A small image denoising model, trained from scratch: 48-pixel images.
Rows from block 4, named by matrix and row number. Rows with one number belong to one channel. Each number is 500 + 40 x the weight over the matrix's rms, rounded and kept within 0 to 999. All counts start at 0. Numbers have three digits each.
# convs0: first 3x3 conv (model.blocks.4.convs.0.weight, 64x64x3x3), inputs 33-43, a 3x3 kernel for each
# convs1: second 3x3 conv (model.blocks.4.convs.1.weight, 64x64x3x3, transposed), outputs 33-43, a 3x3 kernel for each
convs0.0:495451471453504470488530527498404388549518523544551515429438500513442496499434525541504458501438465489507525544595590530460469477492480508482462528526502510510516556622506429519540456451499505507458534540521516514534473506520492508512525519514506527507519482557501533511515511484473552571479477478
convs1.0:529553512504597545481527511530511512467497520454472451465488596486513464484566571568497510526435466565452511505598504622635389488427453444486530474475531512538500414378397436470468396405407471452498476536460456501529491515498484506507512485495483488497466452501521525497543523573483531488563469418
convs0.1:482504586445516565447490578512492569514509560528501533461470556485474599472439515487508499504459452515490506458458509456502528455479502514525552521510554521528550513506492511499505490456489450485511448475493398436453516516531560506563535519540458483539409468512465499562488460457491462506572515539
convs1.1:426489553452487564432509577473494543484492571475519557538499520507515527508508544443494516455514498503486471483483514477470495494536524534511521546463495567468512584539473564509521497466482551547561540535579500525560470521524516490524516493492455469477481525569455482529511474497509534474499537487
convs0.2:447517438473520482463506493549497482544516468582565486469502495442533517460494470487533575528572547485497516482478476469469523470470509473468505443464492450478474542481544488473528422458561495442445487458462483464492554557482537535467555544467462461466493487500507450456503566572537535511479509493
convs1.2:502434440529465449553500441584455410593487432592491437565498464522482466553513531472479531470508530539518510486502512447496520533546523522537472528526478498488495583528465553495466553494492533527504522541547547577594501446456500453477480463459587568513580527446503468424509489472498509507484482537
convs0.3:531527514456476464502488570504520522500514485488536491469558500528534488456496537564519588533597514618443428463461475434533529501501395453521523449572460425457585462497452434543437481623528459497494529498394474434507484447485454462483516535461508474504512517483447404485498424514417561522510481480
convs1.3:503541486493474500501500504501519485496458472500467466496444549507460515515483541489464478491532484513499499505526549493492508499506522500481489508473496510455482493534505498520509498541513492518522512536508502501496487486511515520508504515513497463482495477492501476490506451481505517470517503499
convs0.4:504462456556524512605611585442494478475521479457469471490511475481488469454427466490495493489531536450457542418411454465509534511547531541527534501508517518514544593576543512527505431422410421403425450483481476516536524522468510498485511501495433396460464508535502577591515450447509486475504498515
convs1.4:447425397497507462555593545490449452492497515475474485557623600475514490445457448450444502461478511474512516420451464468479495515570541477498526466472499485441439524522493507505465484478407533532551486503500484500532490465458506481490528518511441418524501483497568526511436433472496477465478502505
convs0.5:490481498491525502510536546449502485488492498516519548575513514527510513514499521491469478519493486498507519473462475489433482505485535472461507521534547541526523664595524614518404560468316439463460447478469475490508509502506514512502536567516479441458456456453478484517500528609457473613530506573
convs1.5:420500513483496515499534542487493483528510492525491502461497522500507520489484448530489483478497479502474473400498536457508552432472500459485512412471462487545528623529449580476428508429374510555537517509502489485501471446455481458494523515498509551451558552430531506460375562645408501622422486516
convs0.6:399442408432445439410428434488496493489474466460458469482473455554530497521508524491555494509582541474495505427445461438450491482482488524497477476457449423399383470478485469470486494502503557540495539527506520522500490467467456477452454444446502480526532466488508505504472525456446499456476505473
convs1.6:481464488471507494505508518543529547538568558495497525516526551500511545524546577462495503459500516512534500512489528500497496504511506582581529566556503519509478498534512489496480477543518496494485528546519528546528505513486509528489514515530487531486482519492501516512491478503467453504468448489
convs0.7:481449444468465461474454491538536504522547492537525466476468475497524510515544484514447427513498483608572560500473442455461497494496505544520524518456439529448463511542543501490502555523516454452420517465426558506510460454420466469451493491470512478519564534544517508549434422453447435430672560564
convs1.7:456491509496546518474536500495457451514480482507489495450504464418452442532505481430466480430426428466457388484516534528498518542533515586570517553555495518491479497506508505504482471526517553534500537557556520589629493556554518554568463483495478463453491491457504492490522466427547534506540532511
convs0.8:497508530448445477453476474455461479461485487432506514537518514461539543490515540520520501555528518510502478563570510546548503554502504501493480523518509534559552428391428493474441421469476494493504580555566569528521454514520463510488506540512513491481513527502466525526596572533546577477498529446
convs1.8:541560504562571548544582533544507506526500503507493508416466454467531556503538492528502514548520497497526518562556509531536477532523464452485505541505529562538547487530569501523583529542554465477501498514520576559544546512493533501476534506498525517513508526496537519549558561523554507464534474415
convs0.9:457454477466477481455433479471460470419412459494524529495498464528515488511484518435475493452485519455479472478468468538494475532533527479473487488541522457504491555490501538536508475484464421456463412478486484540495477500495504536496490510461540551506496507529496539545485459441520465451519513487
convs1.9:555592583536532568543544550477472475508533562491487491547505482511467453516445466503510537495485501493483542474519500501498528481488519442432511494452505449432490481505516491471468548542493461452508520480524506498521486476478503481493481472479506484486522487466503431425484432484491444506492463493
convs0.10:568516474575542484560516484482460443437478474448463489496511465510488465426477477471444418482444466459464472539475452566541485544494501536504525504497498474450461414497578361475600348452552513514530497499525472470510468481495492477506485500526505478475479492467456508473517510483520455473502442487
convs1.10:521485426542434405539437394524558492521537500527557509488527568433480498494520554575510458590578497538520468480516513487471494516526522557554526503503468499528497424588648418549615405505516466495499481502502417441448484513472478493484520536488461480561513508533487499487522491457601512436606475447
convs0.11:513566559503550549429496514440457474520498499613589563527525571472512524458495527473526518429489464447500465586548494538511475539468478462502554485499494524511490507509542530528536561556565467500520399462516379443489481490432493481459482492464485514465528534478561487429555640587559555563436463512
convs1.11:514546564472460468473461453481391367543475446539510482484471506498504543474508510534491481524501510506516537480489491532570562511526550445437533515498565484505549443445428446477470505536529519526579506526594481503513483489483516505479483492469550488440493429456569457479542570439498488473517451464
convs0.12:492519523506494509522560515572519447465451445390421490519490523489490518535522512461454459478481500464482494472436458449459445443421469537527467510510449478491450480467434548473449569493435547550519543543468540501440535507520479517525452507491482533513433494492412431423481470536439485492448451512
convs1.12:517518475477502495479484508500576554500572547442464469507470514517507516506503478510548569493485580529509537488497508491464471494485470564548516509500516515498506466496551473497524517478497524496507542498504520455472514497502505491504529521524474487473494503488463426485456463417514522450525477459
convs0.13:544520496540528529518487494535478424571475364637487408439406466500422452545517472501482483488469429487489460536524548489484505446509469492476548517490524501476514455495475507503424503485467451452469401414463392415454498486499540474469527525513468461480458414454490513494472477545471478561543531511
convs1.13:542527534512496468545514447559503403599508387613524475530540473542538497515561521531538462505487424519521489537543511524496500441487486466486515452471507444469535528530509465441457516505526540565547497526541475528538486451446482445487525525500508515509482511552494491557510496451520458473530476474
convs0.14:515464448506486469453466472587602611494479482463480472497493448507462498481447499471449467448463465444428428455476517515526496500486454498553575464491519499481468516528514509521424555524445543553570463502519454492482490512490477481504457507525514538577489500544457503553457491505511527548497500455
convs1.14:448427464501450470509506500458476421528547471564548520550505509515469462543469504531505516495486498495494500511524584529524531542526508528535575523554584518513552514456415531495474503515493487503551509500523509481461492491475459477485501521497501472497469482515454491553560521454535563483543521481
convs0.15:482475459462422405430390427439446443497502485527507487528511496469474509479490489622526554538477574531516476440450461486481500505461552524520508484519466550557516462465492448468490503482481601619581570616584508533519495493481527516520498521490584513559578564557536528548534465493530469468549517483
convs1.15:541537489546553504514522495497503518495532540529536513450408433508512525480470474434476511456435523508475543465491478468503504529562547405414436445476501416455498536487507540551526529484464510489527476438489457437479468496480497507534507490527499460475489470469481447466445467461459476486455469479
convs0.16:522541549530550531517503488497523544488527560526492482543528468489485440437466425453480503435454478463473481550515518454509530485473465522505484504484483456449444452441437485473486510502545491507505471485496458492510534506522513516548517467487494480476402477539415508571488491444506566484476522496
convs1.16:491496470457457468457434449527534516489516550449450482522561548511512494488447439531488475563507514532476495469542485420499496480498445581583606516523532460483474506501482517513519490528503494479513481456464506487485500497507479482491476458446409483523484526536511514482553519518540526477564485424
convs0.17:568530505566503489557543486482475481483479497472485493508520499501583547490557574458490510458506507477499510493493497522484502457442462467503495493517539526550542434484492484538526472513530483446464512499491540527497475456503478482516529511554512485513471428430532492471506496478517503489526536536
convs1.17:495466436482498469421468458496502525463521514483502474348420480387449549421483565486502520511511475493506460438532500465559505464522533482450489521480532528457514513439463473451430524555555510432458474466495504527561522492536469538507506521500554488488572525503443492526458510451468482443440481498
convs0.18:454481451458467487463498503520519518466477513509508535417459464503546462484517483487499534494495490464490479475470467495465467486459470527507479562537472492478415504599547455472473460491427454455414498456439481456407448463497479498524475497518477540493471470496461485487419494513460498534473490543
convs1.18:541535555530542523550580576506490497525528500506497491542479460542416460608505550513522476486545550481514529545518559511461494478458474537499487480495450513529494522495496510503481447455457611585497622560511590527541479524527485524523480512524449502495438509479464526495510600621460512570535522463
convs0.19:510506464542483520522492498487514475501532583451519522471513445585609559435547455505548508547783516486603513416458487475463516477527526501502499507487471539511551524503443518513515502468493436498505528599552486584560387475470445574466430500504465517495542591467505506485528512574529513498490517481
convs1.19:492467465527506435537561495504519473471507485466504478515479502514448480513484512481499511508638559470416491542511480486466440489529506485452432524545455469486464515486506483504491497464498568505493522429485492431465511560532527689613464495496507456507498421475486462532529525488539499477518531504
convs0.20:517555533514510460510527487442504557501478499446443568447432526495585590493438363498461470486469442505490482491489520453558468471494565431482451500513523499509539546411392471519546485532527529476517511487492510517563438499544502536545499515518590458498460491488508493532590700557485488502518457470
convs1.20:581599531530517464588595569551463541493500542503535493478553489474604476454457453589545540565521557529467566606481482544600486591584495492542506456492533480536557545525418474488437490495475505526528490513481475547483537500507499449490528492514497483537528563470503496517662432416583469469583507546
convs0.21:571538477535525483524486466537541484486466474423474480549558525559601525496518542467368454567533578547601600494487464479520526462490485509466465496485472449484489447487476512504451508493491468467482525491437509498408515498576491499504504527507523470473527571522489550534512447493510452423502565518
convs1.21:461475497481533533499521554522493513514479490509533530497503499479480462468449428486479499489464468475432514506517515497463482522476536564531515575525491497443445465467489491459480516473513511453440548526482464457506519465468498496495473475502488482504532514511471442454513560518477494469495494454
convs0.22:514502515472489493472461477444425516439447478535531518547498516524467521477454474513510529513505538503522521495508539493542501521493473517455490497454488517480486451522443473552472464520423498455463516454435517478505408409478423457459471525499456480504472402469489487563557522438511488453515486532
convs1.22:570549529556499514528509532528483508525521499533542528535547498490473451482467484420483455466529492466500476506520520513490491481448511479490471474505521480501500526507542487448502484448536524534521549512514540472484442469514486534567496526578446499481510507528479493506443423441483481511516566539
convs0.23:455450389441447440452471487514567493479499512505455516489551495545522530530473544532510538485422423538494533514508542515512534503487490418482446528512535521520454450444479496567461508542492443420507467477444470457491450492466527424458553533485583454516442500513507540567483530471473527551478457542
convs1.23:523559542551518533533483520518519495517525460488466469489497485512469499544478523504490508473485463525505473492521553446498518508512534488481488473471465492476484517559537516560494494545501489518475561571489519555473534481523494432441527510495467482480516556505478503483512495482504532490521478521
convs0.24:511539497485550521486494525481458488449488493457489465480504515458449503435441512499501546535490492522503478493476510470464494451390409493489497533522502519469446498477467487465449497456434527517514512525485498501504541478458537489483538523511449603588488470555498415478471456474489516513583476514
convs1.24:505471482559524521569562533519533528531492526491491507417471536455448550469512538440514437442552549444523573523542490477519535464485510448448491515493505501485497518522497493485461513463491543453502504436513510505518536518522506528516423426443477486484455505530422519554474489439444494485470504467
convs0.25:560522504574526527590560545526542580506505564487508596519539490539513495512531482477482506483481505485487482483542482450497464477455424509540561520546555544570569486460479507476452543510487493494514486519536491504521512511508482465511474484520506575547495591528476533476462467458468473437491478424
convs1.25:497511470497510461497491503475498529492506538491488496516470412517523467548491518473494513480467505485470509476498463472499443506516464448428509431428517419479560476480491510509526508506493525515490534579547509541516489509530494494504474479458491473500467471528395463532429415422497445431494457449
convs0.26:417495542465505576483518556481513516537492452516508479473455465466494494465458442470535522505540491488533478538531531544514510514493480602563518549517490484475456447478430493537488502517508495519553498476489450450477481482483480485498526566530438448480441431432420455474424461488414454501492488539
convs1.26:423526548377484549419475524510498489536520460530492482599573542550516546579534570519455446463494504434499503542508527526448475464498507642579552545524442466411384444506513418453516495548614580566622470438523446420473472425449486478459503527580386473505430551600367570593496497497474495516556485505
convs0.27:500486480482469492489473469437488560441469492520503389438467488492474526416500638512499466504464496501504527561550473567497476558509483568564605541532563544531503442529510519533513517503558530529520533530497544520490544529485530514481499479441553556494559495480472480531583501440516469448445445501
convs1.27:556561544563548594558525507526556497562519479545499537454465479452468401483469441583532490532530497561494519574550473530443441469437455520496558469454511479442474459452444437508457486460382515477486472443510497479545521501531506480515490509501679541625580526575646594555429492514473476475450520597
convs0.28:501521545509508529492475491593540476521496471469471452509530526491511515499504483499457433484483467476451489494489488479452498470498455578570511557556498491494448514498473524539487533551492535542480537519461514524457589587535515504482489470467523555493544516451507489448492458422499502446464515528
convs1.28:515533497473480485451433460493541539480493490508474464509470468524488490492506478438493515530551539483512480607551455506479494465505460609513592590447545530450504514507481534491455516491462522445382539477413539465463544536473525440480455446437587478456489490469523488478530481537586466461517504486
convs0.29:454530470462575533446492479451489455470501487437516506475494495477576476549541484508467377476601512506507483542513491537524524515527502498532484485558531495489463509493479534469462490541507497498512492460453441474479524516525499606495589517476469486509540485513550491532511481490543530484494501453
convs1.29:488471487465497515482522510509546509523572534505519524496516479495513486494518488508507516463464495543498489538531463521506503507484487497505499500500492489477486519487500499472488498484490464500498508524554508517525491514506475565489494505516462474469474507486481509498513482521512516548502540505
convs0.30:453435472478491472490517507512497463464540484506508539494540548474511548475430476447491517434488611492487561532463457519505525549438490450445456490469480442451489526557527523528485542492439446457486420451485436456511508510478499486467507485465442445450492495621547496529446458596448464575471419574
convs1.30:504516509546553543531539517449502507496460520487496513528494472526535451532470449524472473603493459576538442505464461533481497541495477507543516489493504493518487418496487437457489475453461522512498514591477536576518522570532526546510485521494493501488453488475543555547452528481467529476461485522
convs0.31:488480485474498513511510482501498500502528547514521523476512472522517501477494513523521570600554583529521545495506483481485509483489501461486462515518554518503520465470478469489480475491499470495511543585509515524510511511452515455490502523487488507519490485455490481494523544491481534524502540503
convs1.31:558539550558555535510538510502451470523500477506483479535513509505526511533520508502485484495507557532516496501494486462454498471525551524540523498561511489534497525479511523545530493498525500470523530591541485539532509484513518424543502472538502494513528506494481464473530519497501555509489496486
convs0.32:466524457556454497486489503541533546515510497482451517523513529524495521514519574514524538490451479480477487485510502509508543495521493494535490501476462501547479540464543490530486465455462508436495456495447535514425441312411293000245395268422505487526502507551495502521534481513523482529502479512
convs1.32:544493505505531535484484506478501478486433483460475472513516492507453518483497493551516556516472528534528540476511514491511490501517489510576514535493549567541558509519525494539475508527515495486521499492485512490536452446476434999469468466492514467527549497509498488514522480497532507487468502496
convs0.33:437463466481474489489529519557559518510497483445436450566597574472510541466461361453445470483500440485461456565527562532519533579534492503519506492494497519529544393458473497516535534566510515494499523521509542550573498510472465489497466506522552534491522548542382428461495487436513553489438432450
convs1.33:547556482530535481484501510504531519528514519519515505493427470433522501448437451462508554547460501566474469606541468523496466527610502461483498518523520473504526435452484527564551447445477476453416542504465510545570530533546502507518490512491484446480504534582617528479591529454528468483587505533
convs0.34:460433473486449476462489459450430501486447503471443465592538490480440474498450475489538530495534522497463501522489539464530549502528551452463503487514501504534513548526473544650524484548504433459488450487514508501537475463486520488502501495510507529526492468515529460521515444521440458505477455540
convs1.34:526561555556553576544555542533492502495505503457529458483492530521540568468410452503512508481560459448559458531505482479504556484442459464516474510514514457518563454483478461406463502447490525517515501539531510501584517494518505473517514498511514573503476588557474425490454495528435468516500482433
convs0.35:446488489449503499459499494469461503511519529527528518529514481548516472512473436462464495477494473517511500511519485507517479515464465494541508542525485497479436568589572503523488376411430608558530543484476516440449515526527532545511591540525457444498494430522509427521509471478488450483488466471
convs1.35:481490510502523525494475503456485494484518484462509459549464453567499521481472575479530549521501574468429475580553561549441473501412494601527508530423416517433476559541519520500500503441504570545545510473467497430382468440495478464436522491488406518461471543518461478552509476523460438499461490523
convs0.36:471490434530497480479690536504513523516521513479476483492444494437485481488510489462530499475826490483418461496508578488541510492507553505500516496500492528498530503486575495536501536533537526511558561418510503463581458426518467489484522565519527530525477437462504427492527544460576542491515448456
convs1.36:505526541447424504512504493519525514506509501512516483566507466527467510456495516513436482561544491602534479474489468436460480483493496444458477474422470514496479501506500484489487529529528506545548549480530481488513450469428462461464529513516523487495494512503519481482515487504489465472532515514
convs0.37:450495484441491504449456449461553511455453481481474496505571448493565446509586571514504454449514528487493542508515494519563458542482426528511466509512491546545481457420459583514474499486450492479511485470503538492512482443502496484501506499523479511455478536518478512500595547467540562555486595665
convs1.37:447514538532539522495520558541515570480487558434454537455457489501500582505422507571510522510511570523541580448426426611503501529366462531478417535516451565550469424446572426392506446388485520569485531575533545520502457451488433435460470466513373453453549521510448517460473518625504502457571501387
convs0.38:442496523478516534473521515479490510475506532569511522529467452547478481478484488414447431436450422428440417477531537464522510446498475478539555450509549452497522511518484515492469523478470468478500476466495480480494522522491523492466522490436498501521478486504509510461474500579476495517465520519
convs1.38:554554550523499497503499496550456471540500545593519525471508465496505452466506407502512515534544533556535519495497536512522524514477508441505464468500470464468449587473523570454517576466484439473502438485479482536491507482504540517505492478501549523471548491441496486476412459490480525522515516541
convs0.39:487480473459446446479443455504549555526554541522520518588550521547533500523547554504520520490521543476520526504536511475474543510537558558539538519505509484468483538528501516523489546546507511519552546539539573577544471465469517507495511501486542486535486479512452472521483482455461521486431480439
convs1.39:549511491543535516553543512499504541489501500480505504511495492489465501494488486518500475451456476449419460490475487469477496462464481446436427494472455503510509555502543465436478431452499478524500465500510454494503503494472521526496490540522565562539513523483485484457467459503467460516501489509
convs0.40:526542526519521503509496502458371365578541468663647544543499538518496532504507517522484512525463460550506483514538548479458478483490491467463536497520583499530576507500471526474460514502469487499513505504540515515550422402411446444413463432433502527523527534535497503483490480530489494508506484508
convs1.40:541513490485478467502458423450359325530455417623588537492506519462462500497489485538497495559496509494460477489523484535497468461471494475449516475473500486516545535513496568545479550528489452480497462506481514545543537542535550541530564528545533519470493489502491520536550521485519489475500493525
convs0.41:485493530507527525513522519438460493444484529442476534513523503488478438483477426441447485463497498553614638537504523532524541563541448471468461492496479454432441575563533521509518492502485492493475526510527553567592470471502481509508491501500470495535498476527464495523533499472491454396533508475
convs1.41:469455504487473507487486524440490546459535569467509533506494471501478477519460485504441440461471482457470521531545486480509482503500506483521506492555526533570506468465451473496503453485489482484460461487471503487469508510491525534505515532483369443512476464542458503526485442427566486487521474519
convs0.42:444478501486504513504527529527521494521533466510511472564553486547586517518552481432455479468488493510528552467439482495459478507473493520503471497509485489534569575488473521468497518479506426415446465477493508561581535516475536524479513510441425420416472470433457492425462471506493483500523486527
convs1.42:480494513512548530505522479544493520516472472521489469505468442466440445538480479557533444484466494477480472424452502451521529486563494477506523515505473541520495531511510533499486568517487413451505480531514607679633543514500534511486523487434582484394595556393553515385492537527487494508438456507
convs0.43:448450471476458470427414390546496554519470491613561500464494500494511467511493438441448460471457466489473454515524557500527559498476479546519536519517524547547568471476451509538457577604491537536532554536544480464470391406449461476472513528494463509494436551499484528460467495532492517488521496449
convs1.43:527519567526521535486443465442417348511507459554563497486462510451416493482428432531513564528476477526484477473519524496514497489502463482468446529541518551559528486419409486501496495523532498482482507493458506510470517487487556531504570583576476417429497497478460495479450434382477492478474456493
convs0.44:466474472511518483522513492480517499588595553592577546501514524508531486538543497484501464504499463497525525537529556476450459464421402477459439483465457463456459513502524486492524530469476519487464521520492585589544550554509552526516515521495551515495493485484506539480483467469513491457503501510
convs1.44:494486483550508495523534541436477496471455476482493522466452522527490506580532538509540524547540547526539600543567542507523541489500481538527534543540534533505508473504505477499516450460488440446456493466499499473497503567553530515549480491520497434494494523566406474515576521492529501435527560453
convs0.45:466477482484469524473536470555487462605497506463396469469496500490470499513447455497541491528529507535524574530527531558602581618521497573557564526526595485559514576521503534510485490526526478519505513467524498538535496531515511534540522481537591555446511497495504510440504546449571511464437460535
convs1.45:495516510498532481508553490515524494528516495451464492490493473552552551540559566503504513511528505527503509524492492454422465517464496509548482544578486543506490497472502467443464477462470453451489479489515427442503494490487480488478514534521561567526550509480544464422496535531510510497497479451
convs0.46:434486436477547515514479492441452498498508469485545491520525533553486544538506561480491465531435531486538498476502487537460503513497526446496518549576561528504515443547497484460472473495509470460474506497500457468469424461493450464490480491507473537467533582502503496471472550539534520522462540549
convs1.46:479456524445471510468458503490469508494539468497497499508517462438461402497508505525541527543527516480488497530537484555483452506485502582633533504554478490511498480474479525531501495485496438497487477524495468492502502579504476516516471475508452511488464517519521537498465454484509489523494510497
convs0.47:473538470506499494500522504552542544483503462437435429523528524523518516526576520510500509486465494462432463510505487471503484520545531472539539533557538548567543452481485529473527470488526499534547490454501511467523526550533498521513495493500572522480564505500596472512458418534478449474504484529
convs1.47:507515481529541495504551526507525521485488515494468501471482484502523464522523547499477491524522520481529539463469486495512488518515482579665546511472483566558603478492491457465481494449514501512484504470499537534577526503510500470509512485491495587438501516464496456466494514510535542534545575519
convs0.48:584541509514477477481434433567535542515493548507488542448485452486511511581592553510528499526525524459441459534524441505483458507505487561554525492492496459459492405434391484518504479541550522485477530507497458491507466475487473482471521498521498504446548521427504465479484481444473492483390446466
convs1.48:496504493548518488548503481531538497473499474475465463511464464507459478562483479435474477509510497548548537613555511560489488505430461514560503501525486489498449489476477504502512566600589566548573514510547532505530552534523536542512548549538506497458549521445574528457423415430411419469512528539
convs0.49:489530455492481495491473526463451446435460460405436482584510453494464474483479529458472508462437541433485473548562529541501535469487509532567492514513448498461444471511494553557450569553401507474530522495553543491529405436496422399465440411444572530453464483572508492520559545525528534522443482546
convs1.49:506483431506506472524480480544460386551465413500478477445503494493499428525515412435408419422425417493419401546517479468497493487478512503471453499487427530504457520476509499470505526457495534445467547432456517428434489521522500530552467537585483507549506557557527503532548527450543554525574527562
convs0.50:526557501484444503458408451556640531515531459500471468514541552478487536449462478468474497504480498466459477503472469507506520502559518491478485481521522503566561519458499519491488526591471449405471476490473535554484510482488506498498510500442489432478476537509486669538537484506515460468473457479
convs1.50:516562480525539498513412431560625509531499433564511487510504531479476482507469475558560573485512517539519543438478477466489496520561530451405497467490486549553528463462492460508457511628488478451476503522517537633602506474500537509553544548542477319529508472520454573510507534495542516491479530523
convs0.51:428561512447528488461482509487365478482464446551583521468482453435439450457426466420538557565572545533471495465566521499518455497457453432547429541533497486535495536488489507482498473470440551579488470518431536492488527436497475530493542466454415515515464482493498510500472481436513536515498480496
convs1.51:505513503463516484473539516486473490533539504523509501547545525546545518519538491447492470462438455487496502442461451498518503469468496491467534484464507474485473498515503525544516491510503477419465456452503513498495465556502445560470506493502509536494517550522520538495512499504463457504486509503
convs0.52:531489490455462480484494508570498452570507442569502422498532458509496445486537506513514467528510461509509462411514540445492551519514514482485462478511471566561500500536568455494549433447482509487465509497436501470473514497458551547456553534470426439412548488446564554512502491503460467489494480466
convs1.52:516520506539572576501508543562470323595522374557529463478468407528534480533506500481547583447497558485478488436460558431452568439478590576481500587512551648537583448606604394512601376440530490536569493531568416460548490496489446469460495482463370474422463529513556588615536494458485472504473489491
convs0.53:531512497531518483553529463401407487474521544507587607478477521449489521462524525487505506514507488523502468548550514529508484523505481502518476503498516494490514481507521497481488581531562500506466483512482475534509470468465516522479504510498428454454400425469317381459512538517505513487439473432
convs1.53:474467427496501456516545495392378438504479564505500560446500534455495533498573501535535520460501491439518540636560499515500444495479422445509521462518547501516498467469498474510517482507549518465525548458495546473430514497476507510503514505523362577624469625564518546461503558558494556528486454418
convs0.54:422406438517491483610608578480538596439478564376424484515497482538533531556547590511528524490510532519550547486488488511496484525523450526542514504522488459446399447490558452492549436463511549559519537554512527490426512563570470512540457473514529549534500490529449457488421474487470493504488483522
convs1.54:401395381470495505542564581528601674493584633343448504415429380509582555547574559409455475513561539432523526547481479487488462539535488581591518548511417468379292470543553490525549532549557622535451602538473500476469469517464443471421409441443476492487457543504462460464571540531517492486438467486
convs0.55:504487485527496488511469464465491562413487592402516578509488517510455515491451479510481514502481537495485507535511522506483514495508499508456457457450446457465495493446432544461467518459452442473531393416519413433518505459468495478518472463511451423475483471497468502480493517472506493468486472466
convs1.55:543529539517496525481499581392472557382457567462493545505540475455518441408492436506468427473506453474470494536531503530525482501506431451486500451485464508505448567541511574542506540490465491543525492543496519564465498483483537509516529504477590505475552484485517510493525546484539495483506467448
convs0.56:488464466476467447488486512531479438523501460526531483500537522521508538465453542547555584522457451493483459454458459486526501512512501496512503496491469520528492603692607502506546452476490506538500495527509493518505526521515476487473475485452593563498509478459639539553501549507462464458455521469
convs1.56:502475476542557510525524501524459554526490535531509486447476519448491492473435445514538508469508495480487429532471498510437467511458533551481490526504569550510560491540551505468500455364449507464507542487470522501512510506487525521478508475480465440436507496462549526490456433510487488482493490489
convs0.57:525440501515544496515555523443444481434455480477488476457508489512561484480459439437492470485476509432481503520506498498474496534488527462451452479509501548563522481472447498493495510527488492497456449460472451460497496528426492521497490544491585579567576554515503480474588550534495470548497533487
convs1.57:571471473567515476587486457544464476476498514491487500408432430436429478458490475460468517489465531568546562432478499496511500509490530476496468476525504481523517497503512501510497520455510522470512518500524519499519462430460461473474487435451523554484539447467486418482461450490519482469519493482
convs0.58:452457471481481446506483468405484525444505523431454502542554527459477540478505513483412429452422480498500551494477473430492461446422436506482460520480435469454461522506471505505492512484484553517518520522519587551582514514504517533522504532538520480529545501547538444556495460483451457449494528536
convs1.58:467457478494458475507481501482492467483473474465469501521514495521504486518501455545531516479505457531505423502483537467477532470501497537504510522493498532507487555549515511510499522543545490488483493474476521514523507504482484476489486483492549520535475478507472484471508474440478468446477457451
convs0.59:507504510494566527491522484508434512511534616462505521484473467464486458473485485567571493498435426535429457487512475475542598478467489500480468471490493454438473480461472539481472455491518481505465451465449517504512542515509533507484484468444583634551502458463539483548480496474518514546483423521
convs1.59:525546578495507531469528508476478454493499415543490470527494474547468509455525553488533472549466456568487506377433440463446464430423445465486472453464476513491505520501494498467428466477494477471482451432448458458470484500506436511502487490501526486461532414488493483470505528474431514570511567546
convs0.60:466448474471488489523502527437451492485518530534563538444397405446443473571627593462459498453456472442465483533494511528474453491528544493492508526508516486475476518528495470506492421509542499529548466489499493481460521492501513500526503514542493423398540431431627623578482524509477458443516570551
convs1.60:496527520536549568545521500433457458455512488457492497403436431477492469516551565555534470516502485475464448443493482490515460474490484502484514476485526518541546416431460412450464401373392499520567470508585461469503485497532483504509493470492585522509491483497577642620491478507516524543457463491
convs0.61:508519551507482538520511520436462491491498493544512476555492534497448494539510483510534482591544507531539524500481490504501487480485448488541511482534485493534489639525465588530438535505506482432487480456473513512476525521508500523472521509480565542501551552524537522541469433423455513524491484411
convs1.61:534490436511514484479483466586552516553522479516506478462540505419522474436526488423510558467511492573566518579527497470495467452518487474533512506549504467510451409480510422501503457509473473466455519597556547564540456536535451513510486509517492497513476458507495461549502491469515486503483471504
convs0.62:543526472511487480474467471503553519486494555482498533457474477522576477480463477518485496546543522513522506447429480466482517526523554474477463480473501471489493498485499527512496528559513515531511544559538475513486464485505484498524509576533504466513456462494468470481499508530473489504483463490
convs1.62:507531511477464446448485452453476519429483506460499546530485466435524574536568620483439547455448484531471512310355435419486489563735606501473519512498512528533565478492487530443428551577509501549571426354446437442499474406474498515521484498459569484514524499509440528472376455521474487605472512600
convs0.63:525485587463666504463452595482512505483445519552520497522484492511576440515561468521654446451573451485442426451479491509400456480422490518368613452684385442499550480480468473506480488399481458395590455457510576393507488514524546646383453414502468517471489493491551407537476579457416465487537447490
convs1.63:505475503493532540508496508514496491509496506511497493503522498494493474484493512482470471508499486532531501519507504513510513492485491529528506539524523532522489500489480496481498509492499493505519537485532524527505521506510488495507504514510511489501504506502502503506499504507500519493505504533