Rows from block 6, named by matrix and row number. Each number is 128 + 24 x the weight over its row's rms, rounded and kept within 0 to 255. All counts start at 0. Numbers have three digits each. After the name is the row's rms in percent of the matrix's.
# fc2: squeeze-excite expand (model.blocks.6.se.fc2.weight, 64x8), inputs 0-7
fc2.0 118:096082125128152156140133
fc2.1 087:110076118123113120094120
fc2.2 084:131081116126084112129119
fc2.3 053:122120107091098113167120
fc2.4 087:105154118101088136156120
fc2.5 049:093104146175129134139121
fc2.6 087:074102124117154115121121
fc2.7 095:095145130121123073121119
fc2.8 077:104073134127135137100133
fc2.9 068:085110122110153094139114
fc2.10 116:079166131134118122106119
fc2.11 064:104093125078136136139133
fc2.12 064:123072114107136101133124
fc2.13 098:114137127111089174111136
fc2.14 145:088145127098159124100127
fc2.15 105:127105125146089128081126
fc2.16 079:074159132134117113142116
fc2.17 070:087082144124120116111128
fc2.18 072:113134113069124153134124
fc2.19 079:098104124160150089135132
fc2.20 071:115137118089140099087137
fc2.21 156:111144126092111134177128
fc2.22 068:083083127131117119115143
fc2.23 058:122119119142085098090121
fc2.24 070:104135114122129101074137
fc2.25 112:138095126135071121130128
fc2.26 083:126160117153111136078131
fc2.27 058:107126136110109101180125
fc2.28 082:113068142133121121150129
fc2.29 087:120136129119075135088129
fc2.30 068:086080137127119118113131
fc2.31 075:076113116092133112126131
fc2.32 068:108086119120137082121138
fc2.33 096:104085115128097153150127
fc2.34 112:081150118122167138137141
fc2.35 070:103090122136127100091145
fc2.36 091:124121140071147154134132
fc2.37 157:154089130086133112111132
fc2.38 111:112113127153130114071123
fc2.39 124:102137138093150166105120
fc2.40 100:098108134125107128181133
fc2.41 102:074108132139131104104123
fc2.42 113:101172131154099127109131
fc2.43 156:103157128180120113117133
fc2.44 064:085081133125118119110138
fc2.45 054:105133116090139086104125
fc2.46 261:149136126077103106110130
fc2.47 081:118082124121088113106124
fc2.48 061:101117142120159091093129
fc2.49 072:081108125098118110103122
fc2.50 086:098095142126106108090122
fc2.51 076:085079123120119124117137
fc2.52 073:083100143151132135096127
fc2.53 126:140088133150136087151134
fc2.54 099:135114130132100134186139
fc2.55 081:101105133107139149174113
fc2.56 178:127122127139151070149120
fc2.57 178:143101121114078157121130
fc2.58 076:096106141148132091095130
fc2.59 066:086087122103110115121131
fc2.60 075:095078138118115126106142
fc2.61 086:079122115143091109119122
fc2.62 079:079094113133129107113117
fc2.63 113:094127120144137161085120